python train.py --image_size=48 --arch="dit" --targets=["object"] --logit_normal_time=true --moe_every=1 --shared_expert=false --positions="learned" --optimizer="soap" --learning_rate=0.0016 --precondition_frequency=50 --max_steps=19000 --weight_decay=0.06 --adamw_weight_decay_other_params=0.01
Rows from block 10 of a small class-conditioned image flow-matching model, named by matrix and row number. Rows with one number within an expert belong to one neuron, the router's apart. Each number is 200 + 20 x the weight over its row's rms, rounded and kept within 0 to 999. All counts start at 0.
After each expert's rows are labels from the 100 images, of 14976 (inputs lightly noised), where the router gives the expert most weight on average: "patch colour" is the nearest of a few named colours to the mean colour under the peak. Only what is clearly more common there than usual is listed. The data: crops of objects in photos (Visual Genome).
# router: router (model.blocks.10.mlp.router.weight, 16x192, trained with AdamW), inputs 0-95
# up: expert up (model.blocks.10.mlp.up, 16x48x192), inputs 0-95
# down: expert down (model.blocks.10.mlp.down, 16x192x48, transposed), outputs 0-95

# expert 4
router.4,202,223,161,210,225,211,202,176,208,228,199,214,195,192,202,215,221,177,209,192,205,231,210,182,220,179,208,219,218,199,212,187,153,204,200,207,201,217,213,229,256,204,214,184,185,226,218,215,166,229,202,182,210,163,206,224,204,205,181,205,211,193,164,232,159,201,203,202,186,222,232,216,169,196,181,196,200,206,177,187,203,158,183,223,186,191,214,181,197,188,175,190,213,214,183,208
up.0,159,213,211,209,192,238,181,201,177,171,221,187,211,204,199,171,174,184,199,191,197,218,210,164,219,227,192,199,207,175,170,175,223,199,203,181,172,180,219,192,196,231,175,206,161,240,208,238,207,193,217,210,229,206,186,198,223,206,182,215,246,211,181,170,147,186,216,201,186,205,176,208,208,170,190,216,226,194,152,202,220,199,228,206,204,170,200,202,217,220,194,186,208,163,215,234
down.0,155,188,194,199,205,167,184,210,225,210,192,203,204,212,185,185,192,209,198,200,189,177,216,244,221,209,230,186,187,232,203,182,194,199,204,206,232,211,199,200,195,239,183,198,170,230,212,245,203,211,223,203,166,203,207,188,183,210,158,184,163,201,181,175,260,217,207,199,206,208,196,224,195,189,207,183,243,193,170,221,212,195,163,203,199,175,186,199,197,220,207,216,197,179,206,171
up.1,210,201,201,195,165,202,204,223,212,215,191,208,190,189,225,185,194,186,205,204,171,228,221,194,190,198,208,198,237,161,195,230,178,218,187,179,186,191,170,181,192,181,227,208,167,221,199,180,177,206,193,175,207,200,207,231,212,153,225,211,162,209,208,192,192,201,196,192,183,185,233,181,237,165,226,194,205,201,220,212,178,209,177,184,211,188,181,225,222,212,233,232,194,218,204,171
down.1,220,213,165,215,225,183,212,196,200,226,193,187,199,206,225,186,219,206,198,193,194,201,210,188,183,223,209,205,162,237,209,218,249,202,209,195,209,214,235,220,185,175,222,180,171,213,197,185,203,222,188,175,211,201,198,189,172,151,230,183,245,195,196,185,195,196,184,228,205,222,204,190,237,199,168,206,215,196,208,177,192,205,213,188,217,189,236,194,194,223,161,166,209,195,198,213
patch colour: pink

# expert 14
router.14,219,232,230,193,225,217,206,177,210,202,183,225,208,222,208,233,246,179,206,191,188,210,197,194,227,171,203,170,178,218,210,180,183,207,233,212,207,223,224,221,173,215,186,174,195,212,205,198,166,191,201,182,200,196,206,191,211,214,204,199,212,218,232,226,157,186,197,205,208,224,166,217,196,219,181,218,185,199,200,197,199,208,164,226,202,204,187,210,210,194,183,183,224,204,182,186
up.0,190,194,221,206,183,203,212,177,155,169,210,200,206,212,231,236,238,201,191,209,235,166,175,203,212,200,221,203,233,207,213,188,188,246,177,195,206,198,203,240,213,164,202,180,197,178,179,171,167,202,181,216,177,193,140,201,186,194,215,190,201,178,203,216,200,183,214,237,195,217,209,206,216,195,217,205,193,191,213,162,214,175,168,196,174,227,240,180,148,187,179,200,187,237,197,201
down.0,205,196,192,191,190,204,223,172,176,223,188,174,198,196,192,173,170,200,185,197,165,179,221,205,196,194,217,228,224,213,202,232,160,236,203,187,209,200,213,153,229,239,194,196,211,228,207,224,174,176,223,189,192,196,230,214,193,227,181,173,193,198,196,159,206,188,189,245,215,237,189,188,203,205,202,218,216,192,181,171,185,226,172,203,208,169,245,178,179,229,175,198,192,178,183,197
up.1,196,195,203,236,195,193,232,193,192,191,192,212,193,212,173,228,213,189,196,215,198,192,210,210,188,190,197,228,226,191,240,203,204,171,190,212,221,211,210,200,206,203,136,193,205,217,242,209,183,219,181,195,194,192,177,198,200,196,196,243,216,193,201,191,189,179,203,184,187,210,202,214,180,195,211,191,190,195,211,212,205,177,176,194,198,204,206,189,195,211,221,211,201,221,184,225
down.1,181,198,219,236,191,190,172,205,200,205,192,211,189,214,231,161,184,168,182,214,209,222,214,205,208,234,196,220,226,186,172,252,207,189,201,208,206,206,215,248,192,176,259,186,195,182,194,198,185,217,231,210,193,190,219,204,200,200,201,265,205,187,189,207,219,188,187,184,190,209,200,193,201,182,205,209,197,197,187,203,203,201,190,185,211,205,219,206,207,188,202,184,189,188,212,219
patch colour: orange

# expert 2
router.2,218,239,200,198,181,211,215,167,204,213,201,169,193,175,211,254,210,205,176,205,216,199,178,208,212,114,192,203,189,197,225,193,227,208,199,189,200,225,229,205,233,194,184,183,187,212,218,190,194,231,185,177,195,210,164,215,200,183,195,211,209,190,192,151,182,207,194,211,194,221,193,210,205,180,181,213,183,194,201,186,195,165,175,220,169,196,211,183,165,194,173,188,232,219,171,214
up.0,180,191,176,188,224,214,197,174,157,210,214,179,204,198,247,195,228,191,201,230,197,186,214,200,222,155,184,185,200,236,181,199,158,202,197,174,251,194,167,230,197,178,195,219,182,198,209,204,215,218,226,179,230,212,202,175,220,188,216,169,235,240,224,201,182,200,208,242,218,187,181,187,181,175,218,223,203,210,215,214,232,194,172,183,204,231,204,219,216,207,184,199,198,188,220,190
down.0,194,192,201,189,184,192,227,224,233,214,192,197,195,188,211,210,218,198,215,205,182,234,216,181,204,270,224,179,175,194,218,161,218,195,202,233,177,201,227,206,176,193,173,186,189,201,219,224,229,223,173,174,196,197,193,183,202,177,222,217,205,187,207,181,234,184,204,168,205,164,205,210,172,189,189,192,192,202,231,215,200,220,226,175,192,216,174,222,197,238,199,189,200,205,203,192
up.1,177,172,164,219,231,194,200,190,219,168,181,194,188,218,177,216,209,210,225,185,188,193,207,183,195,190,227,191,197,223,205,185,229,197,215,193,215,205,221,234,194,212,200,181,214,176,200,214,160,173,211,198,222,223,209,189,193,204,192,191,218,208,210,251,187,164,210,193,230,193,245,233,202,216,194,198,182,199,205,191,211,240,196,199,203,214,234,174,243,188,193,202,191,214,177,182
down.1,199,196,217,229,224,193,188,166,211,200,199,241,219,264,203,188,178,175,204,189,203,202,219,187,190,237,189,202,200,192,188,238,177,203,231,219,210,186,216,152,181,176,222,208,222,189,202,210,186,215,225,228,211,213,184,201,199,184,200,221,187,215,231,146,170,195,188,190,206,179,234,175,203,200,233,203,190,217,203,196,203,197,214,193,203,188,188,170,248,200,193,189,181,193,212,226
patch colour: white

# expert 6
router.6,206,213,228,191,228,196,187,175,204,207,200,236,185,240,196,225,223,199,216,199,194,202,212,193,212,227,205,177,186,210,232,180,202,215,195,210,237,220,201,229,179,195,172,159,195,225,176,197,240,217,211,177,201,186,142,204,209,223,163,170,205,222,229,214,186,231,194,196,176,213,193,199,196,197,200,204,195,189,189,219,191,156,209,227,184,196,183,186,247,194,181,190,201,214,195,191
up.0,200,170,196,208,204,222,195,208,228,220,239,198,212,220,182,193,207,202,231,214,182,194,216,204,219,180,198,202,177,217,200,202,215,171,209,230,205,197,188,195,166,167,240,216,184,195,198,160,168,183,198,224,192,194,227,201,179,214,208,189,164,213,233,226,181,159,213,201,196,214,263,165,199,227,229,185,170,140,217,235,202,215,221,192,204,194,224,221,197,225,193,204,169,215,144,196
down.0,205,188,204,208,195,198,228,208,221,193,197,200,170,222,182,177,176,203,216,160,205,181,221,228,203,221,189,200,167,190,227,186,205,224,188,227,238,170,175,199,150,202,206,195,153,206,191,222,174,221,247,202,204,190,168,210,166,226,196,175,194,229,250,211,203,200,183,222,213,201,223,212,200,184,214,197,218,167,196,236,193,201,228,218,202,180,185,202,190,178,177,177,175,210,215,175
up.1,199,197,207,212,217,210,193,219,205,226,228,201,180,231,191,229,177,183,181,204,168,204,197,216,204,173,194,176,193,193,193,226,204,189,185,222,197,174,163,181,180,207,171,189,212,217,199,211,200,215,216,194,187,224,197,182,225,216,166,205,207,205,163,189,211,184,187,183,232,201,198,191,179,218,166,176,190,179,192,184,201,192,197,195,187,201,204,199,214,208,207,213,207,178,220,198
down.1,198,182,201,189,221,190,226,201,191,178,246,206,199,228,202,176,211,210,189,222,251,184,189,201,193,177,179,184,171,215,183,199,228,186,197,225,195,200,171,211,187,221,221,207,197,202,193,228,225,164,188,196,171,186,178,177,183,207,203,172,226,227,236,196,232,192,217,193,190,174,198,231,200,238,230,191,166,210,202,233,211,199,229,209,233,181,194,190,239,186,181,251,203,224,187,191
patch colour: black

# expert 7
router.7,203,178,192,190,235,209,201,182,216,245,187,196,190,196,178,206,195,190,196,199,202,197,211,200,231,207,190,205,169,214,203,197,210,202,195,187,199,192,214,177,194,178,186,219,197,193,227,201,182,180,207,185,195,225,227,193,179,214,168,189,218,187,190,215,176,206,199,193,181,199,219,217,169,220,197,186,215,208,204,174,177,230,247,194,144,193,242,188,208,188,182,198,201,184,204,234
up.0,194,220,216,195,176,195,202,204,190,213,219,186,190,200,181,221,189,225,190,222,193,167,194,197,216,223,218,199,228,228,185,220,195,231,163,163,229,229,193,202,203,202,213,211,208,206,239,247,202,198,219,198,153,231,219,211,201,224,196,182,236,181,199,205,183,179,173,209,206,191,190,187,185,159,223,203,211,228,205,207,212,190,204,205,197,224,220,208,232,210,143,193,190,222,190,198
down.0,198,195,187,209,241,171,189,175,209,202,218,207,174,198,192,231,175,163,183,172,200,222,191,160,215,180,195,199,176,167,212,231,185,193,230,221,185,216,209,230,190,219,200,254,175,211,205,213,203,213,214,223,217,205,173,204,195,203,189,216,193,232,178,198,238,233,174,208,205,205,199,202,195,216,184,207,199,202,217,202,238,178,188,206,186,223,180,198,183,216,244,201,180,214,209,162
up.1,193,190,247,206,196,200,192,198,170,181,225,208,206,203,205,199,176,206,212,199,208,192,217,205,174,161,186,184,204,168,208,221,232,203,214,211,204,207,186,208,202,209,201,194,230,223,223,198,194,209,220,205,210,214,201,194,207,183,186,213,190,202,183,184,188,188,197,189,194,206,200,197,203,214,172,208,199,178,193,209,190,215,190,197,219,215,192,211,182,179,218,201,200,203,179,196
down.1,208,220,181,200,233,201,192,205,191,204,209,194,201,242,188,174,147,194,173,187,192,211,201,201,183,214,200,192,209,214,193,219,203,201,204,188,208,192,198,166,204,178,216,186,216,189,200,205,211,215,220,237,204,220,203,206,198,195,199,192,198,207,177,199,194,204,206,215,201,211,198,189,215,209,224,205,201,202,198,185,195,214,177,193,185,192,195,199,262,199,191,184,206,192,204,191
patch colour: grey

# expert 12
router.12,199,221,214,175,201,214,212,199,223,183,203,208,180,202,199,217,171,207,221,198,166,212,239,200,199,192,199,183,198,227,215,204,279,191,188,178,208,210,193,197,205,189,155,181,204,222,199,208,300,193,193,183,223,224,183,159,198,210,188,183,235,224,238,208,221,215,199,187,182,207,262,219,213,226,179,199,208,184,202,224,195,181,202,198,191,212,190,220,239,209,222,191,216,203,176,172
up.0,209,188,180,213,230,218,169,222,179,117,207,193,208,229,209,213,185,188,211,186,193,177,194,221,212,182,226,210,210,230,138,185,182,225,200,196,197,179,183,179,172,187,204,184,189,215,196,240,195,213,171,201,163,224,189,226,225,229,207,196,242,253,161,241,194,183,211,213,183,214,204,185,173,160,203,209,197,208,205,191,241,186,202,195,185,171,212,207,186,218,216,221,189,176,228,178
down.0,197,203,185,198,186,194,208,209,204,137,195,200,155,195,180,216,204,215,184,210,192,194,167,216,244,196,161,204,187,189,159,170,238,186,203,230,203,197,201,197,219,198,194,219,197,222,200,224,208,216,164,202,225,235,184,229,186,218,201,188,160,200,188,191,224,205,232,180,194,194,178,196,159,187,177,199,191,187,191,202,235,223,220,204,167,184,188,210,232,181,212,202,218,192,190,214
up.1,192,173,214,179,217,173,222,212,196,180,171,210,182,236,197,201,195,210,198,196,149,195,225,193,203,203,214,177,206,220,201,193,206,169,203,208,197,202,191,156,160,208,226,194,219,212,188,206,228,178,233,213,222,200,220,215,185,252,194,193,202,200,187,150,199,219,199,173,198,166,181,165,208,152,210,224,183,236,209,208,188,193,205,166,197,169,192,193,208,187,217,189,178,173,190,170
down.1,226,218,212,222,233,188,167,203,199,170,206,199,211,198,196,208,218,203,192,235,221,259,221,178,187,175,216,230,214,192,176,189,233,195,192,205,195,199,176,236,241,192,142,189,197,176,202,196,163,236,209,228,216,217,176,202,199,198,208,223,232,225,218,184,191,201,213,182,200,196,202,204,219,198,222,198,206,202,202,228,237,174,202,218,235,207,193,189,184,204,198,218,215,195,196,179
patch colour: brown

# expert 1
router.1,208,221,190,218,205,217,199,177,196,167,196,190,175,194,209,234,232,160,199,172,224,203,199,195,230,194,215,179,191,217,181,183,202,194,219,205,191,219,220,213,173,191,162,204,170,221,208,220,218,198,176,164,213,197,168,230,215,197,175,187,211,217,209,245,153,203,206,218,188,226,176,216,193,246,186,208,187,197,184,191,210,220,165,210,201,210,212,215,221,191,168,184,201,226,153,218
up.0,208,175,205,187,197,206,238,197,199,204,186,249,189,159,198,183,170,197,188,208,210,216,213,220,203,303,185,209,203,191,230,199,206,200,197,184,195,201,203,198,172,184,160,212,191,199,204,193,194,167,195,224,212,228,195,181,197,195,202,200,197,169,238,132,212,192,186,206,200,184,243,183,207,211,200,204,201,188,207,193,198,179,210,187,201,203,218,217,243,202,185,197,205,209,218,235
down.0,200,227,179,190,192,205,224,199,193,190,196,130,195,194,190,183,218,190,202,194,202,193,227,197,203,99,188,224,206,196,217,187,214,198,196,199,181,194,190,224,256,225,159,209,209,190,197,199,212,193,226,218,191,213,199,202,199,199,196,200,199,214,214,182,213,196,178,202,196,206,231,181,198,200,194,191,206,196,187,198,215,200,202,209,203,203,214,195,186,195,215,210,197,197,199,200
up.1,208,165,182,183,210,175,174,216,191,214,231,245,217,190,222,196,210,186,221,190,166,184,221,200,170,256,190,181,216,197,194,206,160,223,202,211,231,184,199,206,163,183,188,197,220,194,209,159,137,214,235,213,208,170,241,224,189,210,211,211,174,196,190,154,202,206,212,235,184,214,219,177,200,192,191,189,202,195,179,183,206,212,201,204,207,213,198,231,233,189,171,194,172,190,171,212
down.1,229,222,154,218,195,209,218,192,216,185,190,207,189,225,193,216,212,208,192,233,220,211,206,185,172,182,232,207,202,210,195,196,236,184,175,205,205,202,188,195,225,164,213,190,201,198,227,187,210,229,176,223,224,195,218,191,227,179,217,193,221,227,219,158,164,200,186,176,220,188,218,187,218,191,214,212,205,207,227,211,190,206,181,209,206,203,167,205,196,217,209,189,186,206,205,206
patch colour: pink; white

# expert 11
router.11,202,218,209,231,196,205,227,197,209,193,190,204,159,231,196,231,251,194,213,202,197,218,228,212,214,177,196,199,220,174,197,210,182,205,200,215,209,209,216,180,183,198,203,191,194,196,212,212,145,222,214,191,198,183,193,216,194,198,196,207,199,240,168,210,181,211,193,207,188,218,125,220,206,207,160,223,197,193,219,214,175,199,183,220,203,199,183,213,208,195,202,179,227,219,166,198
up.0,179,205,200,172,202,173,196,210,201,182,186,187,175,221,178,227,145,213,209,220,192,194,213,238,182,200,201,177,218,214,192,212,173,196,184,184,188,199,197,207,201,184,243,191,205,186,198,161,211,250,185,226,194,207,235,162,217,177,203,188,178,192,196,199,213,192,221,197,182,197,206,229,197,188,173,196,215,210,255,211,177,227,200,201,202,237,190,176,228,185,222,190,202,207,230,170
down.0,171,200,176,219,225,213,222,170,191,199,215,211,179,215,177,233,183,205,192,179,200,204,235,190,186,227,214,215,178,206,198,218,175,229,207,199,213,213,204,191,233,204,223,198,209,187,193,166,208,220,212,221,187,208,219,208,184,167,197,185,215,182,223,209,182,199,204,204,210,197,185,202,234,212,245,197,210,201,230,208,177,150,180,201,226,205,229,174,223,215,168,198,177,215,201,231
up.1,194,225,215,190,215,172,162,236,209,188,192,190,177,223,185,196,197,200,190,180,192,209,232,209,228,181,203,190,214,231,186,214,144,204,188,194,201,191,200,217,223,202,221,167,182,169,174,224,189,221,201,215,207,214,211,204,216,206,206,182,197,179,194,169,195,190,214,196,203,181,170,218,166,179,184,166,221,201,215,169,220,186,197,190,205,233,204,184,207,172,212,226,194,217,220,191
down.1,238,214,200,190,197,193,211,230,220,148,209,210,236,206,200,191,204,180,199,207,193,173,165,197,196,218,211,208,219,223,167,183,247,192,195,159,201,202,203,176,178,226,177,182,219,218,209,207,229,182,185,206,213,208,219,192,220,197,193,183,201,218,184,170,214,213,198,193,189,186,168,188,194,207,173,185,196,205,194,174,189,240,212,211,180,181,178,214,214,218,206,214,216,155,197,182
patch colour: grey

# expert 15
router.15,209,222,157,202,226,205,210,155,220,228,180,193,183,197,201,226,221,191,207,198,213,201,201,196,228,192,199,193,179,208,207,182,197,186,209,211,212,227,221,221,210,197,156,209,171,215,201,212,180,196,191,166,209,192,171,200,195,208,175,178,219,201,243,234,154,207,200,197,196,236,192,235,179,203,205,208,185,190,198,200,199,169,178,222,171,195,204,175,283,191,154,180,214,232,178,221
up.0,206,201,143,178,196,181,210,220,224,221,188,177,235,207,171,197,196,221,205,200,169,202,196,213,202,231,228,203,173,231,200,193,212,184,210,175,204,220,212,146,213,197,219,233,233,171,187,169,206,205,175,198,218,186,220,192,209,179,204,180,188,182,181,202,226,218,220,224,230,167,188,193,221,160,205,190,211,200,198,218,209,189,231,205,199,202,211,196,182,180,221,176,218,177,194,191
down.0,194,193,239,196,229,218,193,192,188,208,188,221,227,236,155,196,211,171,194,197,191,188,177,201,190,181,185,157,222,177,202,189,186,233,171,200,216,193,190,169,172,224,202,150,221,184,180,191,207,223,161,204,182,175,193,221,216,168,196,193,206,222,183,197,178,183,228,197,199,245,201,195,222,192,206,214,187,186,210,191,225,212,177,201,209,217,179,206,248,194,193,208,199,190,200,201
up.1,220,225,184,190,207,214,215,210,202,232,198,179,230,213,187,215,231,256,182,208,179,171,218,217,205,225,197,185,206,190,195,225,175,217,176,190,215,196,182,178,185,235,194,198,201,190,200,198,190,213,219,225,193,179,177,177,214,203,192,179,194,194,200,210,178,209,207,215,220,201,217,198,197,177,237,214,212,192,183,216,226,190,241,204,175,180,232,195,219,225,190,193,223,173,187,176
down.1,227,181,184,199,215,193,222,203,203,201,214,224,227,172,164,214,251,157,197,208,190,222,229,188,223,171,206,204,201,208,204,214,241,200,209,197,181,185,221,196,246,255,192,186,193,177,173,208,233,221,221,227,215,168,182,214,198,197,197,197,218,203,214,214,234,189,203,172,192,197,202,202,197,172,158,183,195,203,178,190,230,189,180,235,187,168,173,207,189,213,208,217,198,169,211,218
patch colour: grey

# expert 13
router.13,212,212,194,190,197,218,199,170,207,177,217,212,189,202,214,215,242,205,209,197,206,193,197,188,215,193,212,186,182,218,209,185,244,190,217,189,225,224,216,220,198,187,195,179,183,225,198,219,211,207,202,167,185,197,170,201,193,206,205,189,216,215,250,221,164,210,216,195,200,228,218,202,183,205,168,208,179,192,199,206,197,176,163,219,194,199,216,215,215,191,179,187,225,229,169,208
up.0,223,213,183,204,189,220,201,210,156,206,185,222,222,194,233,206,190,205,187,234,169,222,182,192,195,220,201,222,220,208,245,186,178,174,177,198,179,186,210,181,225,207,179,194,171,223,194,200,194,190,185,197,183,207,181,213,226,192,185,200,233,193,215,225,193,181,153,206,198,205,218,196,225,145,215,196,220,189,210,179,219,195,185,176,194,167,229,231,210,237,200,219,203,229,182,191
down.0,162,218,215,204,202,207,182,200,162,193,199,192,188,211,186,198,185,190,185,234,222,225,232,183,201,219,211,216,201,211,156,209,175,177,182,169,178,183,206,232,223,204,217,186,218,178,231,200,190,203,219,207,182,186,218,207,211,225,197,208,230,207,189,213,198,190,235,195,210,217,185,212,177,235,212,206,181,187,188,181,189,208,188,192,215,246,225,229,207,171,202,242,195,184,199,184
up.1,181,217,156,183,191,188,212,208,200,231,203,203,207,205,190,179,187,208,183,220,232,190,208,194,234,184,194,186,227,206,232,202,167,190,175,183,220,192,191,197,219,177,200,218,170,205,199,209,191,191,198,194,216,179,192,190,195,167,236,195,203,217,216,190,195,197,185,221,205,209,170,234,210,178,206,184,211,215,212,189,197,170,216,207,180,208,190,185,228,197,201,193,232,212,189,163
down.1,197,197,171,180,215,187,206,207,196,188,212,207,203,208,198,222,205,200,211,198,202,196,219,193,165,198,201,183,194,221,189,234,152,205,180,168,213,186,205,173,216,230,197,213,207,182,192,219,200,199,221,210,213,210,192,178,195,219,143,173,227,206,198,166,184,202,202,197,220,186,188,207,200,224,246,202,191,191,183,203,185,167,206,210,227,186,185,173,252,195,195,199,192,180,205,188
patch colour: grey

# expert 5
router.5,201,190,179,199,212,206,207,190,189,258,208,232,213,184,231,249,215,153,183,209,182,203,193,205,206,166,203,212,203,209,225,199,209,227,214,175,208,210,174,215,224,181,205,206,183,237,207,213,198,200,195,157,194,192,181,198,209,212,187,187,204,227,222,301,195,232,189,188,178,223,225,208,223,193,208,184,226,189,206,184,205,199,190,173,173,223,187,190,218,209,195,232,195,200,182,182
up.0,212,190,186,214,199,180,197,227,221,190,240,179,205,208,175,178,200,185,188,248,192,179,225,211,197,195,221,193,204,222,202,212,206,171,165,214,205,221,183,192,226,225,185,235,246,185,183,157,225,173,194,202,245,229,189,211,224,186,183,179,199,203,202,206,196,237,224,169,209,195,202,190,199,170,161,192,184,183,177,196,229,210,184,162,191,214,196,221,192,171,187,223,211,210,199,226
down.0,228,203,185,186,203,215,203,172,181,194,158,221,206,175,188,188,227,227,212,160,203,232,224,199,205,196,188,206,199,180,212,199,200,235,224,168,204,177,210,198,200,235,186,170,246,185,178,149,181,159,202,191,161,216,190,176,174,186,191,224,200,196,216,222,206,172,225,235,181,181,187,183,213,191,226,198,178,220,179,214,219,173,222,174,186,206,200,183,224,168,213,183,191,203,196,180
up.1,171,155,180,187,224,196,183,193,183,197,222,206,209,201,214,226,201,200,161,215,192,191,195,189,192,208,209,221,178,225,238,190,193,188,219,188,197,221,213,183,208,186,197,215,202,218,206,200,197,189,208,191,198,189,213,197,219,206,190,188,183,205,187,201,208,238,167,187,196,184,189,214,180,160,199,195,212,218,231,188,173,205,247,207,202,230,231,204,181,193,195,193,213,193,220,163
down.1,149,239,207,218,172,203,184,213,219,187,179,187,212,180,224,217,216,215,249,201,200,198,188,224,201,185,179,187,215,175,227,166,184,211,179,215,214,174,189,194,194,193,186,183,210,223,206,196,184,173,213,177,192,174,209,193,174,201,181,207,190,186,195,219,196,155,184,205,202,202,189,229,176,198,210,207,207,186,226,221,177,181,167,207,212,225,175,185,214,186,213,220,176,191,223,241
patch colour: brown

# expert 10
router.10,205,239,175,187,222,210,191,185,213,198,193,194,183,190,212,232,244,208,188,180,182,216,191,198,222,164,212,176,195,226,231,191,177,222,222,219,223,211,214,226,208,207,193,155,196,205,197,199,175,201,186,199,212,210,183,179,190,196,192,180,215,209,243,140,175,191,194,205,191,231,179,227,188,189,184,200,178,189,201,187,191,223,175,224,188,212,199,208,221,177,175,180,233,229,172,188
up.0,209,175,200,202,209,198,202,179,183,193,212,233,202,188,181,180,181,227,225,205,203,221,184,187,194,216,193,167,209,197,190,197,151,227,188,185,202,186,217,253,230,213,213,197,201,226,182,204,200,195,173,219,225,247,209,188,198,190,173,180,186,198,223,190,186,202,173,209,232,191,232,184,209,197,203,215,192,182,189,215,207,170,209,208,222,206,166,184,202,217,212,192,198,159,206,192
down.0,235,217,184,173,209,199,202,204,200,217,192,139,218,222,199,191,193,171,177,208,216,195,168,201,185,145,193,190,190,213,195,203,242,192,188,183,208,225,189,218,183,214,217,207,213,193,211,172,247,199,164,207,207,203,213,184,191,170,188,194,211,222,181,243,212,231,196,202,167,216,247,177,220,203,193,189,185,211,190,180,208,249,190,191,194,227,186,218,243,178,213,224,191,195,194,219
up.1,175,175,189,216,189,180,184,182,206,192,210,192,193,201,172,255,200,186,188,196,190,200,214,218,174,173,181,215,200,169,215,199,221,180,199,247,229,207,204,196,204,247,175,199,189,216,229,211,221,222,189,185,214,220,177,211,193,234,163,209,168,224,173,171,216,173,202,188,185,212,208,215,197,215,185,202,207,192,203,175,198,208,152,209,217,232,216,195,195,167,206,200,194,202,166,202
down.1,192,192,207,229,198,189,230,196,201,214,199,204,201,235,215,165,168,197,192,196,208,199,188,198,210,229,208,221,202,179,186,239,182,213,185,223,223,198,211,221,201,163,235,192,212,193,198,191,201,194,209,198,203,192,212,202,184,167,203,187,172,200,207,196,222,187,201,213,199,188,199,187,191,197,233,217,179,207,195,182,221,227,177,182,195,189,235,209,223,225,197,173,192,191,205,203
patch colour: brown