Rows from block 10 of a small class-conditioned image flow-matching model, named by matrix and row number. Rows with one number within an expert belong to one neuron, the router's apart. Each number is 50 + 10 x the weight over its row's rms, rounded and kept within 0 to 99. All counts start at 0.
Before each expert's rows are labels from the 100 images, of 14976 (inputs lightly noised), where the router gives the expert most weight on average: "patch colour" is the nearest of a few named colours to the mean colour under the peak. Only what is clearly more common there than usual is listed. The data: crops of objects in photos (Visual Genome). In brackets: how many of the 100.
# router: router (model.blocks.10.mlp.router.weight, 16x192, trained with AdamW), inputs 0-95
# up: expert up (model.blocks.10.mlp.up, 16x48x192), inputs 0-95
# down: expert down (model.blocks.10.mlp.down, 16x192x48, transposed), outputs 0-95

# expert 13
patch colour: grey (77)
router.13:56 56 47 45 49 59 50 35 54 38 58 56 44 51 57 58 71 52 54 49 53 46 49 44 58 47 56 43 41 59 54 42 72 45 58 45 63 62 58 60 49 43 47 39 41 63 49 60 55 54 51 33 43 49 35 50 47 53 52 44 58 57 75 61 32 55 58 48 50 64 59 51 42 53 34 54 40 46 49 53 48 38 31 60 47 50 58 58 57 45 39 44 62 65 35 54
up.2:62 67 50 49 49 34 59 52 52 50 39 46 60 53 61 40 62 39 55 50 50 48 42 36 53 52 44 50 52 42 62 48 45 49 63 27 40 66 51 40 51 51 59 49 51 48 35 42 48 22 41 47 55 33 45 46 64 38 49 39 42 41 48 48 46 52 49 36 39 59 57 56 59 53 52 47 59 57 51 44 44 53 60 61 46 33 53 65 59 64 51 57 51 48 47 28
down.2:43 56 27 54 51 42 45 52 58 39 48 55 46 51 48 48 51 32 49 54 50 63 47 40 40 36 47 46 47 46 44 32 49 49 54 47 44 54 55 54 42 41 52 50 40 49 51 56 43 69 50 57 46 56 45 51 61 66 51 52 42 42 54 35 35 48 47 40 50 55 49 45 50 44 39 42 45 52 50 44 56 62 52 42 55 63 58 62 72 47 48 54 48 48 54 39

# expert 12
patch colour: brown (64)
router.12:50 61 57 37 51 57 56 49 62 41 52 54 40 51 49 58 35 53 61 49 33 56 69 50 49 46 49 42 49 63 57 52 89 46 44 39 54 55 46 49 53 45 27 41 52 61 50 54 99 47 46 42 61 62 41 29 49 55 44 42 68 62 69 54 60 58 49 43 41 54 81 60 56 63 40 50 54 42 51 62 48 40 51 49 45 56 45 60 69 55 61 46 58 51 38 36
up.2:52 30 79 53 54 45 46 49 47 65 52 54 52 54 42 50 31 50 59 55 32 34 53 49 40 41 53 44 47 42 65 54 65 59 52 52 54 47 50 45 44 52 49 51 52 55 52 52 52 71 52 72 52 59 48 45 52 65 42 49 42 47 36 34 56 60 57 46 36 41 60 43 52 19 51 52 55 49 42 44 52 55 63 66 39 47 61 35 42 44 47 48 43 55 44 59
down.2:54 54 49 57 65 42 46 43 41 43 51 49 40 51 52 32 33 43 37 50 59 56 31 46 38 39 54 43 50 49 43 51 51 54 51 62 56 54 44 50 61 21 61 54 53 55 47 36 63 48 58 60 56 56 47 43 50 45 60 39 38 49 47 46 53 51 56 43 55 51 48 45 54 41 48 47 44 55 45 47 66 61 50 41 46 43 69 36 63 48 43 49 53 39 75 50

# expert 5
patch colour: brown (72)
router.5:51 45 39 49 56 53 54 45 45 79 54 66 56 42 66 75 58 26 42 55 41 51 47 52 53 33 51 56 52 55 63 49 55 63 57 37 54 55 37 58 62 41 53 53 41 68 53 56 49 50 47 29 47 46 41 49 54 56 43 44 52 63 61 99 48 66 44 44 39 62 63 54 62 46 54 42 63 45 53 42 53 50 45 36 36 62 43 45 59 54 47 66 48 50 41 41
up.2:50 49 39 46 36 54 39 54 49 40 44 50 38 49 37 71 40 49 55 49 55 43 56 43 43 52 41 47 43 50 47 74 47 60 45 54 55 44 53 62 60 67 53 36 56 46 49 68 43 50 68 73 41 60 51 45 42 59 22 45 60 50 55 42 50 52 41 48 41 45 45 51 56 29 51 42 67 42 46 60 56 50 65 51 35 51 57 37 42 47 46 66 55 39 47 56
down.2:47 50 58 63 58 45 39 48 59 43 53 55 46 63 34 60 27 50 44 48 54 49 52 53 49 69 59 53 54 56 38 59 52 51 53 50 49 50 49 59 38 52 56 55 58 49 53 59 46 59 60 66 47 60 56 58 46 46 34 42 43 59 56 65 54 54 61 45 53 43 55 47 60 49 57 58 57 61 40 46 60 57 42 56 41 53 47 55 68 36 58 52 40 48 51 42

# expert 14
patch colour: orange (36)
router.14:60 66 65 46 62 59 53 38 55 51 42 63 54 61 54 67 73 40 53 46 44 55 49 47 63 36 51 35 39 59 55 40 42 54 66 56 53 62 62 60 37 57 43 37 47 56 52 49 33 45 50 41 50 48 53 45 56 57 52 50 56 59 66 63 29 43 49 52 54 62 33 58 48 60 41 59 43 50 50 48 50 54 32 63 51 52 44 55 55 47 41 42 62 52 41 43
up.2:43 72 57 56 65 46 51 52 56 52 57 49 43 54 33 54 63 48 66 39 70 39 63 81 59 40 63 41 63 51 32 55 53 62 55 58 59 49 50 57 37 48 65 42 71 54 66 55 40 47 53 50 53 35 35 54 36 69 49 38 56 48 56 40 44 50 53 53 53 58 41 44 40 65 45 53 52 57 32 48 63 35 45 73 56 56 46 49 57 42 48 41 46 46 40 53
down.2:55 72 45 56 67 53 47 52 49 48 58 50 62 41 68 59 40 47 66 47 38 45 32 76 38 55 58 37 56 53 71 43 60 51 59 48 50 53 52 43 29 56 38 43 34 45 31 47 69 53 45 51 52 59 61 44 36 32 47 33 60 45 43 49 45 39 38 64 46 55 61 56 67 45 44 57 56 56 74 51 35 46 43 21 48 43 45 57 57 60 43 34 53 58 58 60